From a checkpoint of a small image captioner.
Model: 9.58M parameters, 64-pixel images, encoder norm layernorm, decoder width 192.
Data: trained on photos with spoken descriptions (Open Images, Localized Narratives), 50862 training examples, 21.5 epochs.
Rows from block 3 of the text decoder of a small image captioner, named by matrix and row number. Rows with one number belong to one neuron. Each number is 50 + 12 x the weight over its row's rms, rounded and kept within 0 to 99. All counts start at 0.
After each neuron's rows are labels from the 100 texts, of 14976, where the neuron reaches its highest value: "tokens" is the input token at the peak. Only what is clearly more common there than usual is listed. The data: photos with spoken descriptions (Open Images, Localized Narratives). In brackets: how many of the 100.
# fc1: MLP up (decoder.blocks.3.mlp.fc1.weight, 1152x192), inputs 0-191
# fc2: MLP down (decoder.blocks.3.mlp.fc2.weight, 192x1152, transposed), outputs 0-191

fc1.176:38 45 41 30 51 55 43 40 62 45 60 66 45 51 62 43 64 51 51 61 33 63 22 57 44 62 50 52 39 26 57 54 40 49 33 29 49 41 51 58 39 25 51 46 34 45 51 55 60 60 16 70 59 46 56 48 55 50 45 35 59 44 16 60 63 45 43 64 60 30 52 29 43 53 58 50 43 54 49 71 34 75 50 47 47 61 55 58 50 51 51 60 54 55 52 50 48 62 54 57 51 73 59 43 43 46 35 37 27 64 33 46 50 47 44 47 69 35 42 57 38 42 49 48 34 52 42 70 52 60 48 59 53 56 44 60 43 56 42 57 48 41 27 53 41 53 66 30 13 31 42 52 46 45 52 53 33 42 53 63 67 41 31 44 24 45 48 77 56 59 61 38 52 66 68 17 68 50 38 46 56 56 50 65 71 39 48 55 46 34 44 33
fc2.176:64 49 44 57 40 61 38 47 52 46 38 38 45 21 44 42 78 38 45 54 56 35 25 57 56 66 59 72 47 47 52 39 66 73 44 70 39 52 41 45 46 63 59 48 66 63 35 35 45 45 54 44 54 67 50 40 59 45 56 46 42 44 44 55 69 45 54 45 37 57 38 37 39 49 76 46 39 56 59 48 75 39 49 59 55 29 73 67 45 35 45 42 47 58 42 58 50 89 65 57 46 48 52 54 38 60 50 41 65 41 58 49 50 75 46 49 40 69 56 47 48 56 55 50 48 55 68 31 23 36 43 57 22 46 55 49 77 46 50 56 57 48 39 31 42 39 50 40 71 66 49 55 47 54 10 47 48 69 49 84 62 59 48 54 34 48 66 47 36 46 37 47 57 27 38 50 49 46 52 46 48 49 45 48 70 58 44 48 51 38 65 53
tokens: "on" (38); "it" (20); "is" (8)

fc1.347:44 57 46 51 44 51 41 47 75 66 53 31 48 51 56 50 49 50 48 48 47 47 63 58 45 45 49 40 79 36 51 57 66 57 38 51 47 29 37 70 64 58 26 78 26 42 47 14 54 48 57 62 60 56 60 62 58 43 33 57 62 42 61 46 55 56 48 42 51 44 58 33 36 51 63 23 30 54 42 71 12 56 56 72 31 63 52 49 47 63 26 55 58 54 39 48 45 52 54 61 37 38 40 47 65 52 70 46 45 34 69 36 38 41 39 29 41 37 50 58 59 50 55 57 27 38 57 52 50 51 59 40 58 52 64 48 30 78 56 62 66 55 48 64 26 41 61 36 45 76 52 53 50 52 43 68 57 49 59 46 48 53 42 45 45 47 51 50 55 27 55 71 54 42 56 81 71 49 34 61 66 47 56 50 52 60 49 57 58 51 59 43
fc2.347:52 49 30 48 62 43 57 46 38 50 43 49 49 39 49 52 73 31 56 24 42 51 49 55 56 49 74 66 73 24 58 36 49 45 41 51 49 45 29 54 48 54 54 34 54 49 50 49 55 44 44 35 46 68 56 70 63 41 51 46 38 46 51 51 47 50 53 39 50 52 40 53 50 49 50 42 55 61 62 55 48 46 46 49 43 60 25 53 65 56 50 65 44 70 40 70 54 53 34 41 67 85 43 45 43 45 43 38 48 54 52 36 46 62 50 71 64 55 72 49 64 65 65 33 26 46 53 58 58 31 62 86 74 20 33 49 63 51 46 64 35 39 55 47 15 45 69 70 46 37 67 43 53 40 59 60 31 51 84 40 50 46 47 41 59 57 42 46 29 53 51 38 61 48 51 54 48 51 57 33 53 69 49 57 48 17 47 58 58 61 61 48
tokens: "," (14); "wall" (14); "table" (12); "are" (12)

fc1.376:47 43 70 46 57 50 46 60 48 59 49 37 44 43 46 41 29 47 38 36 50 38 48 37 55 15 51 52 44 35 51 46 22 55 53 27 56 47 45 57 56 40 39 41 59 52 51 46 52 21 41 54 61 45 53 38 43 18 38 63 49 36 40 72 56 50 58 46 42 50 29 54 46 62 26 48 51 63 30 59 50 44 39 54 57 57 44 61 49 45 30 61 44 52 51 48 49 53 58 56 70 36 51 40 55 65 64 29 53 51 50 63 50 60 34 46 51 51 78 64 65 49 30 61 65 62 74 30 45 46 28 54 41 38 37 48 60 39 53 69 46 64 50 65 52 50 57 51 43 53 41 39 39 47 64 60 46 45 70 52 38 38 50 45 51 39 25 76 74 42 70 26 29 65 31 50 35 48 45 50 31 43 49 48 52 70 59 58 27 70 51 77
fc2.376:50 54 30 70 51 62 49 64 43 67 42 61 50 50 60 51 36 52 40 50 51 56 46 56 45 56 46 49 52 36 40 34 64 57 34 65 50 47 51 36 55 27 51 54 28 45 40 66 51 67 75 48 49 40 54 35 44 43 66 49 66 50 38 53 41 51 40 52 52 62 47 91 40 45 44 55 57 34 45 47 12 45 39 59 52 64 46 36 46 50 70 64 70 48 38 48 53 52 59 60 49 71 54 44 39 60 54 57 66 73 55 26 52 59 63 44 40 47 35 39 42 62 50 53 41 26 71 48 42 49 45 59 27 40 61 49 51 49 84 43 56 52 42 43 38 55 30 39 52 70 59 62 38 59 39 42 57 61 58 45 48 70 56 45 50 67 42 70 44 09 41 33 40 61 55 54 49 51 72 68 62 26 55 51 34 49 39 67 47 41 48 53
tokens: "of" (10); "and" (10); "wall" (8)

fc1.396:48 30 47 45 39 49 44 55 56 41 61 45 53 54 48 39 51 67 47 33 55 55 56 49 55 38 48 64 62 54 55 48 53 45 51 53 60 56 20 58 50 52 51 41 66 55 34 55 70 39 30 25 48 52 41 51 62 58 74 51 19 65 30 62 64 63 83 49 60 22 39 55 43 58 24 36 39 48 50 26 52 47 55 49 45 41 46 35 27 80 54 56 44 50 50 60 46 56 48 47 62 45 49 57 41 27 42 45 54 51 44 62 49 64 40 50 53 25 56 50 50 64 38 48 48 49 51 51 41 55 55 40 54 52 42 74 51 58 43 56 51 54 65 42 67 49 16 32 64 35 61 12 50 49 45 43 05 74 57 55 54 49 65 51 55 61 36 50 48 67 34 49 50 51 59 52 50 38 49 36 41 28 46 33 40 50 52 53 59 50 64 49
fc2.396:42 37 31 48 50 56 28 51 30 51 62 43 46 37 44 67 49 50 44 64 48 35 55 46 55 53 53 57 34 48 60 56 46 46 32 56 43 63 47 43 50 65 44 45 32 50 50 39 18 50 59 52 50 65 53 51 50 43 44 43 31 58 41 48 46 45 34 78 54 38 24 51 64 34 47 67 44 59 57 50 47 40 50 50 69 44 50 62 53 65 50 55 32 35 53 51 65 35 49 45 50 47 60 47 14 81 45 52 49 43 45 41 30 48 65 50 51 44 49 56 63 47 64 54 50 66 42 51 19 66 55 43 51 37 57 43 73 38 53 23 68 43 55 52 67 55 49 56 55 71 48 69 73 50 32 34 75 51 45 50 58 48 57 57 16 56 49 34 54 44 43 50 56 52 51 21 57 95 46 49 56 63 40 61 47 59 40 52 42 75 52 50
tokens: "on" (68); "in" (11)

fc1.246:37 50 22 38 56 66 22 54 46 42 43 48 89 54 65 52 51 62 46 56 56 57 50 53 45 57 41 38 22 53 46 50 54 41 57 73 72 46 55 60 48 54 47 36 78 46 30 48 73 39 28 54 63 62 47 50 57 66 55 59 63 58 52 65 45 34 57 54 46 41 41 48 42 59 36 38 25 55 33 50 27 40 57 42 81 47 76 54 37 43 80 53 69 55 48 54 50 47 30 46 45 47 62 65 41 39 63 42 43 49 71 59 42 52 40 57 50 50 53 45 53 28 46 28 46 49 31 53 51 61 27 65 65 42 52 39 41 49 57 55 53 52 58 41 36 61 31 50 53 48 49 34 61 31 70 54 72 61 48 65 50 50 62 53 62 51 60 58 61 29 61 53 43 38 55 47 33 59 49 44 36 45 60 30 40 26 48 52 42 45 39 44
fc2.246:47 55 54 41 50 60 55 63 42 34 40 69 37 73 41 50 45 45 45 41 61 53 31 47 47 50 45 26 53 60 40 56 52 55 35 34 76 48 51 44 36 68 80 40 75 47 47 49 46 27 37 56 41 58 41 31 68 62 50 43 61 44 54 43 62 57 63 37 47 64 49 54 43 66 52 71 51 34 51 49 37 58 43 61 45 46 42 72 51 62 37 54 39 67 40 53 45 46 56 33 62 49 53 39 46 54 57 60 56 61 38 42 56 50 62 50 55 60 45 67 65 36 46 78 25 39 35 47 65 70 52 41 36 13 61 62 55 39 58 43 71 58 75 45 41 50 36 52 65 48 82 56 60 55 66 49 24 54 42 36 49 57 41 47 58 67 66 49 54 34 47 50 46 35 56 38 31 56 34 50 53 63 40 48 65 33 60 44 51 43 27 28
tokens: "of" (44); "in" (30); "," (13); "." (11)

fc1.55:68 39 48 38 42 48 56 33 60 64 49 56 67 52 47 60 48 67 15 45 50 59 41 47 57 12 43 35 35 41 46 34 51 50 58 25 48 64 26 52 73 32 57 53 47 47 60 26 51 44 33 41 45 56 50 68 51 57 50 42 53 51 38 51 35 20 22 47 43 38 48 75 31 37 44 51 33 63 45 59 62 59 32 55 51 53 44 50 38 43 50 66 39 50 73 48 59 60 44 36 52 59 58 37 40 77 25 47 53 45 55 52 45 53 62 50 44 50 48 41 55 49 45 37 42 49 69 56 45 61 53 42 51 31 63 36 39 41 52 33 60 43 49 37 50 45 43 61 40 72 61 48 36 62 46 57 40 37 37 56 38 58 63 67 47 48 25 52 49 95 51 60 42 48 49 58 43 59 66 36 49 43 60 48 66 44 51 31 50 46 40 63
fc2.55:57 73 54 44 44 30 57 50 57 59 55 50 77 42 39 47 26 63 46 43 52 53 43 23 39 38 55 79 63 29 47 34 64 47 45 52 49 61 53 49 54 61 58 37 26 31 65 62 41 53 40 28 61 75 36 68 50 75 64 64 54 70 52 48 43 52 55 48 59 64 53 33 36 17 39 59 53 22 52 60 65 47 60 52 34 22 55 63 58 36 53 49 50 49 67 51 50 53 50 63 69 46 38 64 47 37 36 51 41 51 49 46 40 44 59 46 42 35 65 57 65 41 47 53 49 59 34 46 40 51 46 84 43 70 37 70 48 50 46 53 46 41 64 66 53 39 59 53 56 50 43 77 29 48 56 47 75 29 54 58 70 45 30 44 46 35 38 52 53 54 54 59 40 52 34 46 61 54 39 53 64 35 60 53 37 51 49 42 51 55 47 51
tokens: "on" (20); "and" (15); "," (10)

fc1.131:59 51 46 40 55 47 44 39 41 51 77 72 54 66 57 58 37 42 51 43 67 62 77 38 58 28 80 40 39 48 43 49 49 54 36 37 60 37 38 63 69 43 31 37 43 47 62 45 50 77 53 58 37 52 58 49 59 54 50 78 48 63 30 36 48 73 53 62 44 50 57 49 54 31 41 46 51 52 48 32 63 38 45 48 66 52 47 64 48 51 42 41 65 48 28 47 54 60 24 73 37 51 58 39 46 21 49 46 55 49 46 49 47 46 44 35 39 52 30 48 50 53 48 46 48 50 76 44 34 42 36 52 72 59 34 27 45 57 29 66 44 48 44 25 45 39 56 50 40 50 50 73 46 54 50 58 37 70 51 77 60 63 52 55 47 65 59 39 54 48 51 57 33 47 64 34 68 46 47 34 52 46 48 49 46 50 70 33 81 47 51 25
fc2.131:54 46 53 63 16 90 35 66 37 44 41 72 43 48 40 51 43 26 41 53 63 48 43 50 55 52 52 63 36 57 46 35 56 32 51 50 42 66 33 65 42 46 39 46 50 72 50 40 50 63 65 50 45 51 48 46 83 47 45 56 77 41 52 58 56 44 49 46 67 53 39 43 46 17 59 48 39 61 47 49 27 53 59 51 46 67 33 59 52 48 57 49 59 51 47 40 53 49 54 43 67 45 65 46 32 57 56 42 45 27 65 33 66 63 49 69 48 55 49 47 69 42 45 35 58 41 60 53 30 40 49 51 48 35 59 54 51 49 67 41 44 29 60 64 57 54 36 16 62 52 63 56 42 50 68 38 63 67 54 49 52 49 55 42 51 42 38 44 34 59 56 53 69 45 29 49 55 58 46 46 66 87 68 53 36 23 61 35 48 62 55 53
tokens: "on" (21); "with" (15); "about" (10); "see" (9)

fc1.558:44 32 54 49 56 57 64 27 57 67 56 59 66 58 48 37 45 53 52 37 48 52 57 52 58 60 51 53 53 45 57 49 68 48 69 31 38 45 35 33 56 37 46 43 44 50 35 54 48 45 32 26 71 49 55 48 57 46 43 54 42 59 34 50 49 63 50 45 53 46 66 47 40 49 22 44 61 46 68 50 48 53 41 73 59 45 56 54 36 49 56 51 16 52 42 46 54 51 40 49 57 34 39 39 51 41 25 19 71 60 48 43 33 51 50 36 50 50 60 64 54 71 53 49 52 67 44 64 44 54 44 54 61 55 43 36 35 37 64 70 59 59 69 57 55 24 94 57 19 52 51 59 55 38 55 30 41 54 29 44 61 37 57 47 43 54 45 55 23 64 71 53 23 65 39 60 70 49 58 30 48 50 37 25 44 54 40 55 53 38 56 44
fc2.558:44 58 74 52 50 49 41 68 20 49 49 59 49 50 34 48 52 57 30 45 43 48 76 44 47 53 37 55 51 61 57 67 64 25 47 90 55 48 71 49 86 37 57 52 47 67 45 58 42 62 50 34 53 67 34 39 41 51 67 57 49 41 50 33 46 41 51 61 49 50 51 48 48 46 70 40 44 25 50 35 41 44 43 55 65 53 53 35 68 50 28 46 45 57 49 58 44 50 31 43 68 35 24 50 56 08 61 54 48 58 44 27 42 52 55 50 59 47 62 53 44 56 54 44 69 48 43 53 53 57 48 52 59 35 42 42 70 33 64 73 36 68 59 48 47 57 55 38 45 61 44 54 38 48 51 50 55 62 57 57 61 34 66 59 55 56 41 44 49 33 62 64 56 66 55 49 23 50 46 42 68 68 46 21 62 38 42 44 64 51 36 46
tokens: "on" (62)

fc1.280:53 45 31 62 47 61 31 28 65 67 43 35 34 68 60 60 24 31 40 49 25 62 49 38 49 52 36 52 63 40 48 70 53 49 45 63 36 45 61 57 58 46 37 55 58 49 48 56 66 50 24 18 68 59 43 40 44 43 38 46 53 42 41 49 60 60 68 51 48 50 41 59 47 40 70 51 45 47 43 47 36 51 37 39 41 52 51 57 50 51 56 29 66 63 60 29 41 51 65 59 38 64 50 46 48 44 78 65 47 10 34 32 49 39 48 58 47 37 52 16 57 30 47 58 44 34 34 59 68 70 43 53 41 55 50 42 36 48 43 55 38 61 44 66 56 53 33 54 35 33 40 62 53 52 56 68 76 63 56 56 59 46 42 57 55 40 57 44 42 30 56 35 73 19 59 61 49 56 50 58 36 52 42 39 40 58 56 53 45 45 57 51
fc2.280:63 57 49 52 71 46 54 59 28 54 33 45 44 44 40 56 58 48 38 60 47 54 48 29 60 47 33 48 50 13 33 50 53 47 29 65 67 48 39 51 62 56 46 31 57 48 44 54 51 66 52 53 57 40 37 51 45 37 38 39 68 49 65 50 45 46 57 63 48 69 49 44 67 57 51 70 53 37 40 59 71 62 51 55 57 37 63 47 50 54 52 57 57 50 74 44 72 49 63 51 40 46 30 38 48 45 65 21 31 64 51 52 52 44 56 48 33 55 45 48 40 34 67 55 59 39 58 60 46 62 51 37 47 42 56 51 58 63 61 50 51 44 30 50 56 62 41 57 48 62 46 92 48 56 35 53 59 60 60 85 49 38 36 43 29 51 39 42 35 51 40 43 21 56 42 62 38 32 54 61 57 72 44 42 46 29 26 48 37 43 85 66
tokens: "front" (64); "middle" (25)

fc1.174:60 45 47 32 74 44 41 44 60 40 54 77 23 36 21 46 45 35 52 49 38 50 36 53 53 38 45 37 55 36 40 49 61 58 50 42 39 64 57 39 76 59 55 46 50 65 61 46 53 58 51 58 55 61 55 37 61 69 72 67 57 55 52 58 45 24 36 50 33 46 53 69 54 49 33 27 51 54 53 42 60 51 57 41 57 57 42 73 49 49 57 48 38 20 72 26 39 37 49 67 59 37 35 47 46 44 56 52 38 65 50 53 46 52 55 40 40 33 48 64 48 34 37 42 52 58 68 37 61 51 58 44 49 40 48 53 38 65 49 35 55 37 27 40 63 58 72 53 72 50 58 47 63 54 36 42 50 41 61 47 51 48 83 56 60 49 56 39 32 34 44 40 51 45 73 43 45 33 75 60 31 40 42 53 52 51 48 29 28 29 32 50
fc2.174:53 47 61 66 32 51 63 69 57 43 74 21 81 37 39 46 57 48 79 34 49 40 53 56 60 53 55 42 64 69 43 49 59 55 18 35 32 45 54 53 69 46 41 58 42 45 48 72 47 50 30 49 53 64 41 64 36 46 52 41 50 48 73 71 54 64 52 36 45 46 41 54 52 79 45 38 45 52 61 46 47 42 50 70 66 59 48 56 56 24 58 43 41 52 38 54 66 48 49 31 52 53 62 23 55 47 57 75 55 45 58 66 40 51 43 52 35 49 40 51 62 33 54 65 56 47 56 10 52 49 51 38 37 39 58 50 26 54 44 58 36 46 64 53 47 42 53 38 46 49 59 72 58 40 54 56 51 14 44 52 60 54 33 50 22 50 52 56 71 56 47 42 54 69 54 49 39 55 48 38 52 55 43 42 56 42 54 29 64 46 33 52
tokens: "of" (16); "with" (7)

fc1.767:37 51 51 29 40 44 40 62 34 51 51 51 38 32 43 59 46 48 27 62 41 60 46 31 54 49 63 50 58 43 61 50 36 60 40 51 29 24 43 64 39 50 52 55 42 54 31 56 35 44 49 51 24 50 40 50 53 49 30 60 58 44 67 37 62 73 77 26 53 47 50 49 29 68 25 44 55 47 52 31 54 52 37 38 52 44 35 47 59 50 68 45 44 58 69 13 67 62 20 44 59 30 53 73 25 47 46 34 49 44 53 27 51 39 85 54 42 47 49 46 56 50 49 33 44 50 57 41 48 33 59 47 51 47 65 49 54 39 45 36 81 64 51 52 57 69 63 56 51 50 42 71 54 51 47 55 65 53 48 53 46 32 44 48 51 50 51 33 70 60 51 45 51 63 33 60 49 46 49 55 42 59 41 52 41 78 67 59 49 68 45 51
fc2.767:58 52 62 78 42 61 38 66 28 53 35 29 40 50 46 50 48 41 46 26 65 56 62 49 40 61 59 41 28 46 73 66 71 72 39 34 24 51 35 61 33 35 47 63 47 58 51 50 67 52 54 48 47 57 33 54 44 48 39 49 43 54 44 81 47 72 47 54 31 51 48 54 31 47 58 51 53 36 44 51 46 51 55 40 43 79 80 53 37 63 59 45 56 49 43 47 53 65 52 42 44 72 36 46 47 40 47 44 75 54 34 42 60 48 43 55 29 29 55 50 40 73 51 56 52 51 53 76 51 63 47 29 63 34 66 69 36 63 74 51 64 51 43 60 53 53 51 52 54 55 39 30 36 55 49 60 54 58 73 54 46 50 17 49 47 47 50 54 64 54 58 41 46 62 41 43 37 40 45 59 39 30 50 63 50 50 39 53 19 47 40 60
tokens: "smiling" (29); "and" (15)

fc1.337:61 43 38 56 55 52 60 59 39 57 56 51 43 60 55 70 67 62 42 52 45 44 51 40 70 31 29 47 47 67 68 46 70 44 61 58 56 49 48 43 29 42 22 50 58 18 60 44 43 46 51 40 52 46 50 61 57 65 52 53 67 56 59 50 52 51 51 63 52 25 49 30 52 35 41 28 49 58 48 54 47 43 68 59 59 53 49 68 54 45 57 16 36 51 34 27 41 44 38 42 70 53 43 87 50 46 19 29 43 66 67 47 60 22 36 50 48 40 53 47 24 50 42 49 53 51 51 46 49 65 47 32 50 51 46 14 37 40 34 51 69 53 72 35 58 60 56 50 44 36 48 54 34 59 67 49 58 56 42 41 51 59 46 68 33 42 45 75 56 61 46 43 40 46 50 51 51 63 56 52 48 49 59 55 55 51 67 52 32 42 28 55
fc2.337:60 47 56 57 62 52 38 40 38 51 64 63 58 43 52 40 48 31 49 35 45 35 42 46 43 34 33 44 65 67 48 60 49 53 47 57 56 52 34 41 47 60 41 50 67 62 65 50 37 66 41 34 48 30 53 63 28 50 61 28 37 43 41 46 53 54 20 50 43 63 69 55 67 29 37 34 57 49 52 64 43 53 41 56 49 69 50 44 54 33 41 44 59 47 61 67 49 69 53 38 55 43 36 50 31 35 58 59 65 48 23 44 53 37 57 43 63 35 46 31 52 72 50 53 47 62 47 64 53 59 50 95 59 41 65 53 48 50 51 44 57 49 37 45 59 50 44 76 50 40 51 64 67 60 45 28 74 45 59 52 66 62 45 34 53 66 27 72 45 28 36 56 30 50 29 54 54 68 46 60 46 33 54 53 63 53 54 44 82 60 44 52
tokens: "of" (25); "." (13); "and" (12); "left" (7)

fc1.353:46 59 57 73 58 57 52 56 43 62 55 56 49 42 30 59 69 54 54 54 55 50 50 26 40 59 53 30 61 54 56 32 47 45 52 57 35 46 58 81 43 49 48 30 50 54 40 65 55 56 57 48 51 66 41 67 51 61 25 66 67 22 37 59 60 63 28 60 46 42 46 51 26 46 52 57 68 49 37 48 86 54 63 58 32 38 46 40 44 48 68 63 40 38 53 26 32 48 75 36 43 49 57 51 67 67 65 50 62 65 53 56 57 39 72 57 67 55 56 44 21 69 59 64 42 32 40 39 51 70 58 48 48 53 52 40 50 57 36 28 50 62 35 47 42 24 50 42 50 56 50 51 42 51 38 55 38 62 29 51 36 30 47 50 47 45 68 42 41 61 53 63 66 71 49 42 75 52 58 41 38 59 53 44 40 49 62 57 43 35 57 65
fc2.353:54 46 62 46 54 38 57 55 57 52 35 74 51 49 45 50 50 49 54 54 38 54 49 46 42 45 64 46 48 45 51 40 48 36 57 52 58 47 48 62 30 47 59 49 66 48 38 80 59 44 48 53 72 40 68 45 53 56 56 55 45 55 50 54 54 54 34 69 75 62 50 55 48 40 36 38 68 33 50 27 56 53 47 35 25 47 15 60 64 40 50 57 60 66 49 31 33 72 49 70 55 41 39 51 34 37 32 42 29 52 53 48 69 67 45 42 63 51 47 44 47 44 50 24 18 43 68 53 60 73 58 58 46 56 53 54 34 50 46 50 48 55 28 48 48 52 79 77 53 40 47 65 44 63 46 40 05 53 45 31 46 44 19 54 64 55 53 49 54 68 49 48 57 52 51 54 57 57 38 62 61 49 67 20 43 50 48 47 47 63 60 52
tokens: "," (16); "here" (15); "black" (10); "color" (10)

fc1.335:70 37 50 62 48 41 53 52 65 55 33 33 58 64 47 69 73 56 37 54 49 41 50 51 61 27 70 54 36 39 44 50 40 48 32 51 36 71 61 79 42 43 29 59 72 44 52 66 52 48 62 50 60 56 48 51 35 55 26 44 46 56 55 65 44 36 50 45 52 51 57 75 58 53 20 61 47 39 67 28 26 36 59 56 29 42 66 37 35 45 53 45 69 65 29 59 52 70 49 61 33 44 56 42 57 50 42 49 69 27 54 45 35 21 77 43 58 35 59 47 45 46 52 71 51 36 44 50 49 51 65 44 50 52 44 47 37 46 49 58 41 48 52 77 32 50 53 55 26 58 50 43 73 24 47 70 63 24 48 58 70 53 55 47 43 53 46 36 42 50 49 58 59 62 47 53 43 48 47 43 42 27 38 59 56 50 39 47 51 53 50 59
fc2.335:27 44 50 51 67 57 32 55 50 41 81 42 95 54 54 54 38 68 36 42 66 56 61 10 29 21 62 51 34 47 44 49 38 49 43 47 53 47 37 54 50 40 34 60 54 66 47 67 48 44 52 30 59 87 44 67 42 50 58 50 50 53 55 37 60 68 39 46 48 55 33 44 44 51 40 49 43 64 50 61 62 59 32 52 37 50 42 53 51 53 73 62 47 53 50 52 66 50 53 58 48 57 44 47 43 36 64 51 55 45 49 49 56 41 61 34 46 41 48 49 39 53 23 39 52 78 74 46 47 49 50 60 53 33 41 44 62 61 55 60 40 36 50 37 46 49 48 09 63 63 51 36 39 48 43 50 44 31 53 73 55 64 43 50 45 26 58 67 42 39 44 55 49 59 55 51 70 61 48 36 58 51 75 40 45 58 55 51 50 59 57 51
tokens: "front" (19); "these" (9); "<end>" (9); "here" (7)

fc1.681:45 27 55 53 59 52 68 50 50 40 57 79 27 28 29 51 69 51 52 36 52 45 45 77 59 48 59 45 45 40 57 67 50 57 76 83 52 42 60 38 43 44 51 34 61 59 54 51 39 41 47 47 49 73 52 53 36 53 49 28 55 61 44 64 47 56 50 40 36 47 45 67 28 47 42 43 62 75 27 71 42 46 53 60 62 67 57 33 43 65 44 62 64 55 61 46 43 27 69 58 48 70 47 33 47 39 59 30 52 45 34 51 40 64 71 57 61 45 48 50 54 53 46 40 63 66 23 54 65 45 57 48 50 62 40 59 48 49 60 47 65 51 53 55 63 44 43 40 44 48 60 52 53 52 64 50 50 50 48 56 35 50 46 99 48 63 41 38 56 57 65 46 50 33 60 40 59 45 46 50 58 43 62 57 51 79 23 52 50 45 32 51
fc2.681:40 44 71 47 54 46 32 51 29 42 53 50 51 59 51 53 64 41 51 43 69 53 42 29 54 60 55 63 58 44 27 54 72 43 62 51 68 49 52 38 52 66 51 66 21 56 75 51 58 56 50 50 63 46 45 46 42 66 53 48 35 20 52 38 59 37 49 74 55 44 60 56 44 57 40 63 64 48 50 50 49 42 39 47 35 62 65 47 48 43 48 67 40 44 51 55 34 44 39 43 36 51 47 54 53 44 29 48 65 37 65 61 46 42 51 53 50 50 38 65 53 58 24 76 53 32 42 56 29 42 18 60 50 73 44 39 48 53 43 48 58 61 49 58 59 55 46 72 36 40 48 49 37 62 20 63 61 38 48 55 49 91 41 58 44 63 72 50 50 18 43 35 51 71 81 41 66 50 36 52 63 63 48 36 46 48 41 54 45 54 43 47
tokens: "on" (27); "in" (22); "," (12); "inside" (9)

fc1.652:45 43 49 57 46 35 46 44 57 53 61 52 66 75 26 37 22 67 53 55 46 58 50 31 56 45 62 49 53 74 49 35 79 57 49 52 42 51 55 63 23 68 51 33 62 48 33 25 50 45 43 55 43 42 47 50 61 32 66 26 54 57 50 44 65 62 50 33 36 44 72 40 59 18 66 53 50 42 54 49 47 59 34 42 73 42 44 75 54 41 50 55 50 38 44 41 43 34 40 71 56 55 56 53 52 46 55 42 29 50 59 28 40 31 55 61 31 47 42 51 54 69 53 38 33 54 53 41 30 52 54 35 49 60 38 52 40 53 38 47 61 45 51 61 52 50 78 54 68 52 54 60 28 77 57 37 47 65 65 69 57 27 54 20 38 69 44 41 39 47 43 54 35 47 42 66 39 43 56 39 69 52 50 51 47 53 57 43 44 61 51 49
fc2.652:54 51 62 54 41 54 37 65 53 52 44 39 51 52 65 34 50 55 40 50 39 45 35 14 60 54 45 50 59 58 37 60 37 56 44 42 72 28 43 51 30 44 52 55 57 48 41 70 46 67 69 52 54 57 53 57 41 48 31 67 70 36 63 41 23 54 50 45 58 59 49 56 62 33 87 56 45 52 54 64 32 52 55 69 61 71 49 50 66 50 61 63 62 57 70 30 50 60 52 43 68 56 62 65 61 52 58 31 61 54 55 55 52 32 36 39 62 50 44 63 46 33 50 54 45 30 70 41 66 26 10 38 54 43 56 42 50 64 47 57 46 46 64 50 53 52 56 40 38 30 42 56 67 41 45 37 44 44 57 35 47 50 55 52 52 55 42 22 53 53 52 55 32 41 24 56 42 70 58 45 49 74 52 36 52 48 29 62 43 29 46 34
tokens: "on" (33); "in" (19); "keeping" (9); "of" (8)

fc1.120:20 68 34 48 51 42 38 37 49 49 40 39 31 29 63 49 37 67 41 46 44 54 62 70 50 46 66 48 47 41 52 56 23 41 64 43 45 48 35 73 48 50 74 51 68 65 38 49 36 61 40 45 40 82 45 40 53 46 38 36 51 48 52 65 77 64 41 55 51 23 62 48 50 38 45 50 70 46 56 34 38 39 38 39 59 54 49 58 49 72 56 49 53 71 35 44 47 77 40 64 49 63 35 63 69 41 53 75 51 67 18 47 50 61 53 41 57 61 54 72 60 53 60 55 51 69 55 51 50 37 49 55 42 64 74 54 45 49 51 52 50 56 41 34 43 60 31 60 35 46 53 47 65 59 48 54 61 43 51 46 51 79 53 63 51 35 46 46 33 66 75 31 52 38 51 46 58 38 52 38 27 55 39 38 61 50 38 49 47 44 55 41
fc2.120:58 50 63 50 42 38 72 29 60 42 48 62 64 62 62 37 51 50 44 50 55 41 54 44 33 55 50 54 49 63 60 37 41 40 37 50 56 41 53 27 55 61 76 46 49 53 40 69 10 74 46 51 81 40 53 52 50 59 45 38 46 56 60 54 49 67 54 30 39 68 58 54 45 26 55 38 42 57 63 48 46 93 80 40 60 82 54 49 58 39 42 47 67 29 50 53 48 40 41 49 50 49 62 52 58 30 38 51 40 53 34 45 38 42 57 40 45 56 33 50 52 74 47 51 55 58 23 29 50 60 54 57 60 57 19 52 28 29 74 43 44 56 38 58 47 50 54 62 40 50 32 40 50 57 54 47 52 38 58 67 48 58 67 46 40 45 72 30 59 47 57 49 53 63 44 31 51 50 60 50 51 30 38 56 51 49 51 50 52 52 47 58
tokens: "of" (13); "are" (11); "sky" (7)